From a checkpoint of a small CTC audio transcriber.
Data: trained on read English sentences (LibriTTS-R), 15625 training examples, 88.5 epochs.
Rows from block 11 of a small CTC audio transcriber, named by matrix and row number. Rows with one number belong to one channel. Each number is 128 + 24 x the weight over its row's rms, rounded and kept within 0 to 255. All counts start at 0.
Before each channel's rows are labels from the 100 clips, of 14848, where the channel reaches its highest value: "strongest on" is what is common among them; "loudest band" is the band of the loudest frequency at the time of the peak. Only what is clearly more common there than usual is listed. The data: read English sentences (LibriTTS-R).
# convs1: first pointwise conv (model.blocks.11.convs.1.weight, 288x288x1), inputs 144-287
# convs3: second pointwise conv (model.blocks.11.convs.3.weight, 288x288x1, transposed), outputs 144-287

strongest on: text has "began"
loudest band: 2000 to 4000 Hz
convs1.69 [103 152 135 141 104 129 126 139 101  98 140 111 102 133 129 116 104 105 191 105 115 111 158 157 177  90 122 174 153 130 125 118 161 122 169 100 148 137 107 109  84 116 130 138 131 131 183 119 141 104 123  88 156 103 128 158 130 116 134 154 171 117 121 133 142 105 121 139 125 128 138 110 115 132 194 148 123 119 106 124 159 109  95 112 146 130 127 164 140 113 136 152 137  84 150 100 127 135 137 122 209 158 124 109 113 131 179 124 116 122 104 102 139 123 126 130 145 162 130 121 139 135 122 154 137 159  83 106 120  92  80 162 122 113 105 140  93 149 135 122 141 106 144 112]
convs3.69 [109  71 130 115 155  83 125 138 138  97 149 115 136 169 115 158 127 149 129 128  98 132 115 114 128  94 154 109 134 149 127 126 139 120 138 120 125 141 123 162 139 116 110 137 108 117 147 102 127 134 131 150 136 133 108 107 134 134 106 145 147 125 151 101 137 125 119 169 169 119  98 123 174 140 138 101 113 106 139 112 133 131 140 181  78 125 129 167  98 173 160 169 126 156 102  79 153 144 105 121 148 104 136 139 101 131 117 124 146 126 118 116 103  91 143 111 102 131 155  78 106 134 184 103 106 117 111 116 149 123 152 179 112 140 116 118 100 130 162 152 115  97 131 130]

strongest on: the word "don't"
loudest band: 500 to 1000 Hz
convs1.241 [120 156 159  72  72 126 173  94 146  93  84 158 115 143 115 134 104 130 147 138 119  96 127 143 100 136 131 107 123 130 133 107 133 183 126 125 146 154 130 137 167 127 139 136 169 151 167  82 106 121 104  94 132 164 115 168 139 121 119 112 169 115 103 115 131 149 172 166 147 129 144 152  97 107 126 105 103 157 119 144 132 137 144 148 145 122 114 124  76 158 124 128 121 119 113 141 140 137 117 114 122 106 153 113 125 154 107 137 130 103 135 112 124 165 140 141 126  97 143  97 140 161 130 126 170 124 140 157 128 119  97 125 162 151 105 150 148 114 101 129 145  82 136 137]
convs3.241 [153 138  74 137 106  78 164 103 124 130 115 157 180 159 133 153 142 116 120 182 101 117 123 180  89 138 132 142 114  98  99 123 116 104 111 117 111 124 116  85  95 150 110 164  90 120 144 154 110 148 136 139 117 190 186 103 124 143 109 170 144 106 133 119 112 150 151 112 133 130 105  99 160 111 135 156 143 120 137 172 165 168  97 129 123 157  90 139 113 117 147 136 143  92 145 102 145 169 115 105 119  96 102 145 114 149 109 135 137 100 154 153 129 123 114 178 119  99 127 123 150 135 109 105  90 135 110 137 130 121 129 108 117 132 111 167  86 122  77 158 103 111 162  86]

strongest on: the word "yes"
loudest band: 250 to 500 Hz
convs1.175 [115 162 153 161 106 125  76 182 172 143 146 134 168 141 149 156 158 149  92 113 173  92 144  85 109 102 152 164 109 134 115  95 174 132 126 126 134 153 140 148 112  98 136 179 141 141 149 153 123 120 151 162 112 115 169 139 125 128 153 116 155 149 172 102 161 109 172 131  75 131 119 133 160 125 126 123 143 129 130 112 117 140 168  98 117 114 133 172  97 110 121 120 124 166 154 138 141 196 142 145 126 139 176 108 129 130 142 149 128 138 126  66 124 139 134 137 122 126 145 113 143 126 155 169 163  96 138 138 113 144 116 117 137 126 142 151  91 144 131 124 152  63 153  65]
convs3.175 [ 61 124 125 141 155 148 105 124 135 107 105 149 130 170 150 114 114 140  94 158  92 102 121  99 127 151 150 123  88 144 128 112 106 109  92 116 107 152 173 130  87 136 115 102  93 110 123 108 131 143 110 170 156 102 141 109 109 122 154 155 147 132 103 164 125 116 141 148  94 134 142 133 137 101 133 133 134 132 155  89  91 114 129 156 143 136 139 127 103 130 117 105 129 149 123 153 104 116 127 110 104 144 166  84 158 119  64 138 102 140 105 134 133  97 160 135 162 146 164 137  91 121 114 119 178 153 110 138 138 120 115 111 157 129 105 126 110  96 129 148 127 100 123 155]

strongest on: the word "other"
loudest band: 250 to 500 Hz; 500 to 1000 Hz
convs1.126 [108 102 132 156 105  98 162 139 102 161 111 120 115 140 136 155 118 139 116 111 120 158 121 143 139 138 142 114 117 151 143 155 110  86 139 137 166 121 130  60 114 115 135 126 126 181 160 123 146  87  83 159 176 102 127 156 125 125 128 126 130 160 152 141 136 121  99 135 154 122 135 113 105  84 161 126 153 131  87 118  98 106 115 123 126 128 113 132 123 155  86 137 139 104 158 152 128 123 139 153 123  98 100 175 126 134 141 130 162 150 147  85 133 160 120 169 161 158  80 106 135 146 131 112 115 145 148 111 134  88 106 162 125 107 135 129 137 128 115  94  73 118  91 129]
convs3.126 [115 144 143 150 104  98 136 146 133 138 161 108 128  72 123 118 119 130 149 133 160 100 207 135 146 154 152 136 119 136  99 128 150  89 162 128 155 140 159 153 144 129 131 120 111 179 106 120 155 157 123 124 139  80 143 137  77 126 143 102 181 131 128 154  95 108 125 108 135 153 135 152 172 185 125 162 130 138 107 127 146 110 146 153 137 158 128 110 140  99 119 137 144  89 129 133 113  84 164 110 132 137 100 126 128 161  98 100 120 116 104  67 119  94 115 131 129 154 102 170 127 120 113 124 132 141 168 138 134 138 136 131 180  78  69 129 134 158 139 126 146 116 141 163]

strongest on: the word "you"
loudest band: 250 to 500 Hz
convs1.45 [132 143 110  87  85 106 152  69 110 116 143 152 143 119 139 107 167 123 147 142  93 145 114 165 147 121 120 142 123 139 108 130 139 123 110 141 109 211 144 102 108 121 137 143 123 150 121 174 157 164 118  62 154 120 101 147  99 134 154 125 164 101 127 144 129 151 126  78 114 112 131 106 146 134 109 126 122 124 158 114 113 167 150 126 112 101 109 126 141  87 141 171 109 130 128  74 144 117  93 116 150 143 161 130 131 144 118 134 132  71 128  69 156 145  98 122 119 162 146 102 140 135 119 168 148 139 116 147 113 193 122 152 136 116 174 134 127 111 151 138 158 122  99 147]
convs3.45 [144 160 171 130 146 156 155 145 128 145 108 104 139  69 118 106 111  96  90 152 100 148 141 101 149  72 121 117 138 123 123 160 175 127 114 156 159 103 148 131 113  89 164  95 116 134 118  62 125 133 127 124 120 125 137 164 133 167 148 158 125 156 138 112 111  79 145 136 136 144 145 114 146 174 127 130 158 132 112 139 151 164 100 131 131 153 100 109 129 107 126 115  94 147 141 128 176 143 115 150 106 112 137  92 135 137  87  77 120 147 123  66 142 148 160 155 147 101 104 144  94 117  98 131 134 138 158 121 121 144 139 130 154 140 126 122 125 123  95 115 157  73 127 134]

strongest on: the word "you"; the word "so"
loudest band: 500 to 1000 Hz; 250 to 500 Hz
convs1.220 [102 105  86 168 146 148 121 172 157  86 129 141 129 134 130 127 159 115  97 192 180 178 195 138 134 158 139 140 134 166 110  86 121 148 132  97  96  90 124 100 122 174 131  90 109 143 172 158 148 143 119 130 120 140 125 140 147 140 150 114 111 125  99 119  90 114 103 115 124 137 129 160 165 106 132 149 140 104 130 113 135  96 134 115 150 155  83 120 122  87 147 161 103 123 109 113 113 108 134 137 108 176 127 144 102 140 135 149 152 146 123 168 126 127 119  92 177 136 108  99 103 131 143 132 141 136 132 129 109 142 121 127 131 132 127  75 118 124 111 125 118 168 123 151]
convs3.220 [ 96 135 155 153 128 124 144 112 137 139 155  57 136 143 116 128 151  82 106 120 154 113 128 141 127 101 102 118 138 130 119 136 151  94 146 171 133 104 120 157 135 112 114  88 151 109 146  76 116 177 163 131  82 107 148 141 143 152 105 159 120 103 106 153 191 127 123  88  53  98 146 132 171 154  84  94 118 115 180 125  74 177 149  98 150  97  89  99 111 137 136 130 130 108 170 115  97 157 120 111 165 135 141 151 103 127 123 133 143 128 158 132 182 129 147 115 155 170 128 157 129 117 153 133 146 131 122 153 106 112 150 157 121 102  95  86 118 126 122  98 142 100 131 143]

strongest on: the word "was"; the word "not"
loudest band: 250 to 500 Hz
convs1.193 [180 125 152 128 115 150 168 154 123 175 169 137 115 136 135 144 125 129 142 127 121 116 121 119 137 157 115 101 153 104 108  86 132 166 114 119 163 148 125 121 104 155 137 152  87 163 114 119 154 128 115 120  99 161 127 122 136 158  84 149 123 130 102 115 113 112 109  65 130 165 145 107 140 139  85 141  95 134 146 126 178 132 111 121  85 111 117 124 155 109 117 175  89 119 145 119 136 124 110 124 126 115 113 112 111 205 147 125  94 102 124 127 187 104 112 194 140 103 142 122  98 166 160  91 131 111 152 108 131 114 156 151  94 152 118 161 138  94 160 139 144 129 103 109]
convs3.193 [126  78 135 145 148 178  92 175 173 130  86 132 145  90 150 116 121 143 161 159 104 134 133 130 137 135 131 149 143 140 136 177 153 157 124 116 126  73 121 154 129  92 135 132 136 143 133 163 162 110 141 125  94 166 113 120 106 112 146 146 155 139 125  82 117  89 103 167 128 113 122 141 100  97 114 105 145 124 154 149 102 124 145 154 117 132 125 130 125 145 157 120 126 117 159 117 130 129  89  93 134 115 123 156 102  98 147 138  99 132 171 117 149 109 153 159 128 163 127 146 133 140 153 139 130  97  87 116 139 146  75 138 115 103 154  85 114 155 158 116 126 156 112 160]

strongest on: the word "she"; the word "said"
loudest band: 250 to 500 Hz
convs1.102 [114 103 121 135 104 135 140 146 166 148 138 119 163 127 153 143 103 160 155  96 152 180 116 138 120  62 160 151 170 123 121 100 113 119  54 150 146 169 140 115 118 159 132 141 165 175 137 148 122 163 115 125 158 119 125 142 153 112  74 123 125 126 111 156 116 173 103 135 129 126 175 116 153 139 142 138 143 144 123 124 152 162 130 135 111  79 136  97 132 144 151  66 121 105 136 171 115 119 123 130 103 124 169  87 125 108 166 113 129 145 139 128 138 139 124 108 119  85 118 134 103 151 128 118 135 184 130 131 122 132  84 159 107 149 161 163  55 122 150 120 116 161 100 104]
convs3.102 [125 134 156 156 113 126 127 116 137 124 174 108 136  96 153  95 126 129 130 144 115 113 170 111 141 124 134  93 113 154 106 150 130 153 115 148 114  93 115 105 122 132 150 175 159 171 113 141 151 102 201 143 104 129 134 143 137 132 134  98 129 155 100 168  82  86 143 171 138 149 108 169 168 116 151 129 122 124 107 132 139 161 148 123 150 156 113 114 134  96 114 117 126 149 159 149 106  83  84 176 110  85 115 115 149  71 165 130 101 138 145 133 119  92 130 151 148 105 148 143  98 136 105 159  97 144 150 147 178 110 107 110 152 105 140 144  81 135  93 150 101 127 179 161]

strongest on: the word "he"; the word "she"; the word "when"
loudest band: 2000 to 4000 Hz
convs1.122 [125 146 132 112 175 107 165 107 180 134  73 110  86 131 149 144  98 168 136 118 127 127 105 141 160 145 123  69 138 164 163 108 152 117 130 136 114 136 190 102  86 146 128 151 147 150 116 129 143  75 154  69 108 151 110 111 170  84 162 156 121 137 132 130 134 156 128 132  95  80 108 111 100 155 152 139 143 100 169 104 113 105 129 135 124 140 162 108 133  89 147 157 109 126 172 105 156 141 137 123 162 129 161 117 141  82 157 108 153 105 105 147 108  90 107 154 141 116 127 102 147 149 140 161 133 117 121 120  91 102 153 126  95 113 116 152 122 120 108 145 133 131 122 142]
convs3.122 [123 138 134 130 130 182 105 118 125  94 125 110 159 119 109 158 122 153 146 124 157 123 135 154 146  94 134 132 112 109 156 147 155 142 104  86 111 129  99 110  95 101 107  70 106 156  98 152 117 123 156  85 137 129  98 118 119 154 119 121 131 128 118 110 138 108 106 166  96 160  71  96 143 118 130 139 151 155 111 146 137 110 123 101 153 149 110 129  89 151 146 111 118 142 115 112 137 152 125  79  79 102 132 131  92 129  94 131  85 140 119 113 124 113 157 122 148 129  69 102 108 119 125 137 147 116 101 152 142 158 161 149  96 154 135 118 108 104 187  96 105 118 152 147]

strongest on: the word "himself"
loudest band: 500 to 1000 Hz
convs1.225 [ 89  96 172  51 112 115 130  96 107 101 116 143 115  93  90 123 100 159 127 108  76 139 141 136 133 150 125 153 171 144 136 124 125 106 161 117 126 143 117 143 139 124 110 132 126 108 149 109 137 128 158 127 145 109 133 115 106 185 143 126 141 105 128 130 120 128 134 137 128 143 103  84 126 129 172 140 100 158 113 124 112 146 101 105 152 150 102 125 113 106 133 127 177 135 121 125 122 141 145 141 131 152 125 114 121 131 114 106 150  87 149 135 129  96 129 171 122 160 100 195 139 103 126 115 149 154  92  98 135 144 119  81 132 142 123 151 131 141 147  98 158 114 151 135]
convs3.225 [164 144 153 143 142 154 130 140 145 132 176  84 132 138 125 156 132 104 133 129 137 128 139 153 110 118 152 108 136 129  89 133 108 105 115 125 123 105 134 123 140  84 172 183 132 128 134 111 106  94 150 117 109 126  93 143 128 113 113 157 114 123 136 144 125 117 154 132 115 159 118 105 171 127 140 145 133 116 159 114 151 114  98 145 119 133 154 114 110 108  90  91 200 118 146 105 120 106 142 112 101 144 135 127 113 128 146  98  91 137 138 158  99 182 129 132  50 133 128 175 148 116 134 125 115 110 145 117 152 102 164 146 109 125 127 107 104 123  84 131 136 117 110 109]

strongest on: the word "again"
loudest band: 250 to 500 Hz
convs1.267 [116 143 124 156 104 120 153 111 157 159 151 116 118  99 128 109 161 127 117 151 125 138 119 182 105 134 110  97 100 136 111 134 157 144 137 105 145 116 140 104 162 148 102 109 108 156 109 101 139 122 113 120 123 117 107 118  88 184 125  87 158 114 111 165 140 123 155 128 145 158 148  75 106 117 164 144 130 104 145 140  92 131 125 106 135 114 134 149 119 101 132 134  74 105 120 109  83 159 131 107 136 104 164  95  64 119 138  96 149 129 150 176 129 133 129 120  86 141 157 111  77 152 125 132 147 136 134 178 107 144  98 144 108 123 130 168 108  91  94 128 134  87 145 145]
convs3.267 [170 131 123 117 144 111 134 139 104 130 128 151 132 115 146 149 122 141 104 194 148  96 110 143 177  98 152  86 110 127 111 161  88 107 152 139 127 103 146 146 165 106 159 133 129 141 145 148 115 129 158  95 156 131 117 147 142 111 160 138 115 106 118 171  94 102  83 147 143 150 121 147 173 110 112 111 120 154 105 166 144 167 165 104 122 129 171 127 169 100 102 125 165 126 139 147 152 111 113 106 179  72  95  73 138 105 141 122 144 135 144 116 119  63 166 104 119 129 117 119 128 108 101 118 132 144 106  93 151 128 124 159 166  81 141 105 118 115  93 140 132 123  91 110]

strongest on: the word "to"
loudest band: 4000 to 8000 Hz
convs1.234 [104  96 148 142 133 165  98 134 162 115 109 129 151 135 140 138  93 134 125 179  86 128 120 161 136 121 152 152 140 157 146 179 130 141 101 128 163 146 138 113 143  81  96 165  91 121 140 181 133 150  95 124 134 122 137  83 138 153 161 109 156 150 137 121 136 163 122 150 150 123 155 118  96 163 150 155 102 109 149 122 157 158 119  81 133 121 112 187 102 177 108  87 116 155 120 159 114 118 130 119 125 123  91 113 159 109 164 124 143 115 172 148 105 147 161 123 111 126 130 168 118 138 144 160 153 119 144 167 126 141 112 133 163 120 121 142 130 156 103 109  97 143  85 163]
convs3.234 [136 140 171  78 107  92  92 116 197 135 134 146 101 139 118 134 125 127  98 141 124 177 102 176 129 117 120 135 112 101 140 103 100 128 145 126  85 117  98 119 173 128 146 100 129 129  78 127 122 141 108 151 109 110 134 110 114 117  97 118 152 126  89  54 146 127 130 157 128 132 117 114 176 160 159 130 148 165 123 133 121 126 202 140 124 144 138 156 155 119 138 134 129 135 111  92 105 118 100 147 126 112 112 146 109 118 116 122 131 132 143 112  95 157 126 134 102 128 125 104  94 145 129 138 109 124 159 134 105 150 118 103 119 172 139 115 144 128 140 130 120 112 135 116]

strongest on: the word "you"
loudest band: 250 to 500 Hz
convs1.257 [113 121 111 120  98 148 127 163 138 140  86 145 123  85  82 135 102 107  83 160 144 173 130 128 103 140 125 140 140 119 122 113  85 102 144 101 129 142 141 133 102 161 114 105 144 166 146  93 165 109 125 107 131  88 124 162 122 145 106 139 123 113 112 120 131 144 104  95 152 136 138 129 149 107 102 103 119 156 138 145  94 127 127 111 175  71 125 130 133  91 106  99 122 153 160 121 138 112 124 140 148 115 134 149 101 104 151 108 122 111 165 102 164 169 131  93 149 125 102 156 103 124 106 133  64 109 105 157 142 141 125 172  90 142 121 108 115  95 120 133 113 107  99 119]
convs3.257 [ 93 104 140 125 183 156 122 171 175 114 200 126 154 133 138 140 193 125 134 114 161 136 187 101 118 132 139 138 156  93 152 150 106 147 163 128 120 115 100 159 163  86 162  88 115 147  94 104 170 124 163 125 124 119  88 140 105 171 160 139 114 130 107 141 106 124 150 138 121 102 163 141 130 127  98 181  82 109 140  84 119 142 125 144 146 139 159 117 135 101 131 147 138  90 132 143 160 144 108 115  67 118  74 129 149 127 152 158 143 173 146  96 104 144 102  93  98 121  91 138 148 144 101 133 135 138 110 101 123 101 109 129 101 116 150 110 127 168 150 129 145 124 158 114]

strongest on: the word "you"
loudest band: 250 to 500 Hz
convs1.182 [132 149 118 117 130  88 103 123  88 113 130 131  88 152 113 118 147 137 152 130 107 156 130 130 120 165 126 142  91  75  88 155 120 113 120 113 147 175  89 115 133 135 114  86 110 115 157 125 134 125 133 122 146  96 114 169  80  97 135 112  96 111 127 136 135 151 124 162 127  70 140 100 158 147 125 114 127 173 130 115 146 161 144 138 149 144 169 101 126 150  77 114 135 124 104 122 111 119 115  94 147  91  91 118  99  69  96 114 127 133 148 111 143 167 168 159 128 146 147 137 140 143  89 101 115  98 112 147 115 149 149 138 131 125 137 113 131 116 135 153 120  92  88 146]
convs3.182 [175 108  87 106 153 157 138  93 124 117 125 120 128 117 104 182 105 132 129 128 117 141 111 149 125 161 128 120 116 133  98 124 103 122 125 133 113 132 113 122 128 122 145 143 128 124 130 133 163 156 113 111 140 153 106 168 143 140 180 101 153 125 103 147 135 135 121 145 133  95 156 119 119 141  88 162 114 113 107 129 152 145 122  85 132 139 152 109 118 150 171 129 154  99 129 171 124 144 158 128 159 119 139 114 125 138 125 137 124 104  61 172 136 144 105  80 164 146 125 124 137 100 111  74 144 130 146 102 144 128 151 149 149 140 180  89 139 117 111 162  88 138 109 141]

strongest on: the word "we"; the word "if"
loudest band: 250 to 500 Hz
convs1.127 [136 168 134 163 122 149 127 124 141 117 141 109 143 157 127 125 134 117 146  96 123  95 135  85 125 184 123 158 108 127 145 127 129  82  36 117 132 151 141 152  98 131 185 143  93 109 112 158 157 107 120 119 140 111  87 172  92 108 144 143  81 119 133  95 130 130 116 152  90 102 115 173 149 155 119 119 117 140 130  87 105 135 138 142 107 101 147 120 129 128 156 133 138 134 121 157 126 143 157 127  98 110 135 101 149 133 130 126  90 121 148 133 120 135 130 105 140 113 128 122 163 130 138 160 132 121 173 126 124  93  78 132 163 120 107  80 144 101 156 121 115 118 139 130]
convs3.127 [135 123 142  93 141 134 116 162 133 143 174  88 113 110 139 123 117 136 126 166 133  94 121 127 100 166 103 138 130 113 127 148 123 240 186 162 137 123 167 136 166 116 137 106 137 133 153 145 106 133 143 115 164 102 142 153 137 141 148 112  86 155  96  88 130 144 135 122  97 123 120 161 148 145 108 106 124 141 141 120 113 130  99  88 138 167 159 119 132 158 107  85 133 125 107 136 134 139 119 118 122  86 181 143 141  97 160 111 136 147 136 122  84 139 124  86 128 153 121 140 142 158  65 138 110  89 134 122 128 136  91 104 116 126 149 159 176 159 126 121 157 139 136 140]

strongest on: the word "was"; the word "with"
loudest band: 4000 to 8000 Hz
convs1.273 [117 106 122 161 120 116 128 142 161 118 139 110 144 160 134 114 126 150 123 148 163 116 113  65 144 106 141 110 128 173 109 207 136 118 145 186 121 135 136  92 159 132  70 134 144 135 154 156 136 172 126 137 120 105 117 130 139 122 112 119 132 150 149  92 126  86 131 124  99 107 103 123 151 109 147 146  85 150 136 101 136  92 113 129 152 126 151 173 113  85 127 150  99 135 139 107 173 105 161 122 160 153  98 135 139 143 139 127  92 122 153 122  94 136 119 132 162 152 116 127 156  84  91 125 121 102 147 131 111 134 128  83 164  99 125 150 134 100 129  93  99 108 125 103]
convs3.273 [162 163 162  99 121 119 134 113 122 108 108 131 135 114 129 168 145 131 136  73 106 165 160 151 119 110 136 194 119 145 116 121 140 114 132 120 106 131 134  95 167 160  67 126 135 175 129 132 127 100  89 109  99  85 122 120 143 113 111 126 129  98 126 104 118 141 152 132 143 129  90 166 121 115 160  96 147 151 152  71 124 168 101 104 118  91 137 166  85 111 102 147 151  36 116 127 132 134 155 135 144 119 179 132 159 119 146 158 139 120 139 139 135 125 144 119 128  83 112 130 200 133 118  98 113  81 127 164 107 153 125 138 114 150 119 140 105 112 109 145 126 137 156 137]

strongest on: the word "was"
loudest band: 4000 to 8000 Hz
convs1.194 [117 158 117 148 104 103 131  89 170 150 132 137 135 140 158 122 169 136  82 137 131  94  89 110 128 126 146 123 129 155 148 123 109 137 144 117 126 105 178 134 132 119 141 109 112 150  81 103 156 128 111 121 124 142 146  96 132 127 114 119 144 129  98 136 128 132 145 126 157 160 131 108 200 124 154 149 112 148 104 139 153 147 137 136 117 133  95 125 174 133 138 134 172 154 120 103 131 150 150 143 126 109 106  67  88 147 122 129 138 143 105 125 104 128 134 180  58 119 136 184 113 138 157 124  84 103 115 174 103 108 139 141  99 118 159 114 123  99 130 124 131 174 135 174]
convs3.194 [145 146 132 130 128 148 175 142 145 133 112 149  93  89 142 106 143 101 119 123  92 134 169 116 111 120 112  93  83 126 122 120 158 102 142 135 110 127 113  90 101  86  91 167 121 152 134 143 112  90 107 118 135 106 124 118  87 174 134 134 123 175 126 103 159 152 106 103 119 145 128 122 130  95 140 145 172 106 150 102 145 106 143 146 101 141  79 167 103 146 149  83 135 121 163 150 138 140 114 109 161 101 116 145 101 129 154 115  78 168 128 101 137 144 114 161 140 113 108 124 168 137 106 108 127 100 150 119 137 141  88 177 113 176 112 116 127 111 108 133 118  82 103 114]

strongest on: the word "too"
loudest band: 250 to 500 Hz
convs1.46 [101 140 124 111 109 140 120 113 123  86 124 113 106 124 117  70 106 140 154 111 122 157 133 136  85 110 109  93 145 148 101  97 101 123 147 128 106 105 111 123 130  91 127  68 126 115 176  97 135 100 125 136 128 133 137 166 101 117 118 149 130 136 122 151 120 111 120 126 144 101 131 173 147 135 190 123 151 134 117  92 110 105 113 131  96 116  75 145 145  98  95 124 109  77 150 167 138 173 130 139 178 123 102 137 118 139  89  98 142 130 120 149 158 135 134 105 142 119 142 145 162 168 121 115 121 141 112 131 146 101 146 150 104 160 131 157 130 169 118 152 132 114 149  72]
convs3.46 [139  93 128 148 129 138 148  76 149 136 131  84  96 121 105 134 142 114 127 121 159 142 165 120 146 160 130 101 134 141 140 140  53 163 138 120 169 132 105 108 116 114 163 128 137  90 150 153 134  95 128 137 126 169 100 133  92 132 142 112 111 169  84 121 134 130 110 102 138 141 153 130 126 114 121 150  98 129  77  74 119 159 120 162 107 103 115  95 105 132 109  95 166 114 168 139 142 145 142 118  74 122  78 113 147 129 139 109  98 112 159 113 115 141 142 131 119 137 160 132 106 144 108 156 140 154 124 109 137 122 126  99 171 134 167  80 142 135 128 167 110 137 122 104]

strongest on: the word "himself"
loudest band: 500 to 1000 Hz
convs1.216 [105 144 146 114 122 113 154 126 102 153 103 129  89 125 159 102 132 109 151 146 131 138 135 126 135 146 131 155 112 106 128 108  70 105  91 156 166 117 131 101 123 154 151 117 136 133 117 107 147  92  87 100 107 103 149 121 102 106 108 161 126 118 137 111 112 143 155  66 137 112 117 150 148 135 179  68  96 148 122  98 146 120 188 130 111 120 135 165 139 112  69 143 129 100 121  94 148 120 109 127 124 116 106 144  99 125 108 157  95 117 109 111 116 124 137 115 124 111 108 173 178 109 151 117 136 100 137  89 101 168 142 149 108 144 113 113 114 131  99 130 159 133 139 121]
convs3.216 [123 100 125 126 123 142  87 142 121 121 156 133 142 111 140 143 120 121 120 116 167 134 130 155  50 117 150  99 140 126 117 133 149 126 150 139 132  86 107 133  86 113 149 156 129 184 104 118 118 122 115  78 146 130 111 104  76 178 113 115 157 157 127 134 129 148 113 128 138 186 165 159 117 132 145 122 149  99 115 117 145 127 122 127 133 144 127 137 109 100 114 161 159 128  80 158 148 164 146 114  99 148 131 133 145  92  84 171 112 128 129 111  94 116  87 150 122 157 114  82 132 126 132  89 116 136 148  98 145 118 134 139  77 142  94  94 146 155 146  69 145 153 112 160]

strongest on: the word "with"
loudest band: 250 to 500 Hz
convs1.263 [152 144 157 118 136 144 122 126  95 111  83 132 158 114 124 122 122 108 142 120 113 148 114 107 153 129 156 123  85 107 148 115 123 112 213 156 112 196  84 151 119 106 162 152 146 114 136 127 157 147 130 130 123 103 120 144 149 164 126 128 137 125 148 123 128 121 136 131 148 128 141 144  78 122 169 124 143 148  95 137 145 120 120 147 154 137 110 124 139 143 102  99  92 124 147 120 114 156 148 147 125 120 131 246 148 122 104 132 121  94 124 136 153  94 172 152  81 180 130  96 130 113 127 117 156 131  88 125 153 140 113 183 143 177 146 106 129 150 112 176 136 150 121 122]
convs3.263 [143  99  95  98 101 130 113 117 128 104 121 151 117 171 130 166 119 107 145 148 112 110 135 104 134 104 177 109 127 115 148 133 129 141 136 104 149  95 148 132 115  88 147 103 117 130 171  98 145 124 150 128 140 158 101 155 131 149 130  85 131 172 140 115 151 116 114 175 120  99 151 121 190 111 123  97 122  90 187 134 152 104 133 132 123 160  76 122 147 132 185 119 144 175 103 123 124 166 116 113 124 141 131 145 134 125 136 109 135 170 138 124 143 130 110  78 102 163 143 123 108 144 152 147 117 117 122  87 120 170 129 168 146  93 133 106  71 158 145 151 119  75 150 186]

strongest on: the word "was"
loudest band: 4000 to 8000 Hz
convs1.6 [130 129 129 106 123 144 147 120 140 169 140  91 145 157  97 126 139 126  89 110  99 116 130 142 112 120 138 129  97 112 118 140 129 129 120 112  71 157 150 118 179 138 173 153 116 128 125 142 165 151  81  88 140 136 139 119 103 111 148  94 145 147 132 115 121 118 138 130 150 148  96 100 112 153 116 120 144 167 142 165 142 170 143  85 146 107 137  91 108 153 139 130 142 102 139 117 109 180 151 145 178 119  86 115 118 149 135 159 156 119 109 124  83 147  95 132 121 155 122 153 114 125 129 109 119 129 128 125 119 130 146 116 132 151 127  73 127 149 162 177 136 141 118 153]
convs3.6 [ 95 151 132 145 117 166 138 126 101 122 119 117 118 135 120 137 133 137 126 136 134 179 117 157 139 103  99 110 148 145 121 139 132 116 146 121 164 137 131 145 134 177 135 139 140 170 171 135  90 119 131 109 127 150 123 132 106 127 138 133 119 142 147 166 109 154  93 122  92  91  65 120 107 139 130 103 141 107 165 143 122 113 130 145 118  97 134 163 118 105 145 148 174  67 126 129 131 145 136 172 135 101 116 107  83 118 131 109 118 126 133 105 132 124 110 115 148 166  71 115 120 143 121 108 109 135 155 154 194 159 135 143 101 161  88 135 124 118 169  74 119 138 169 125]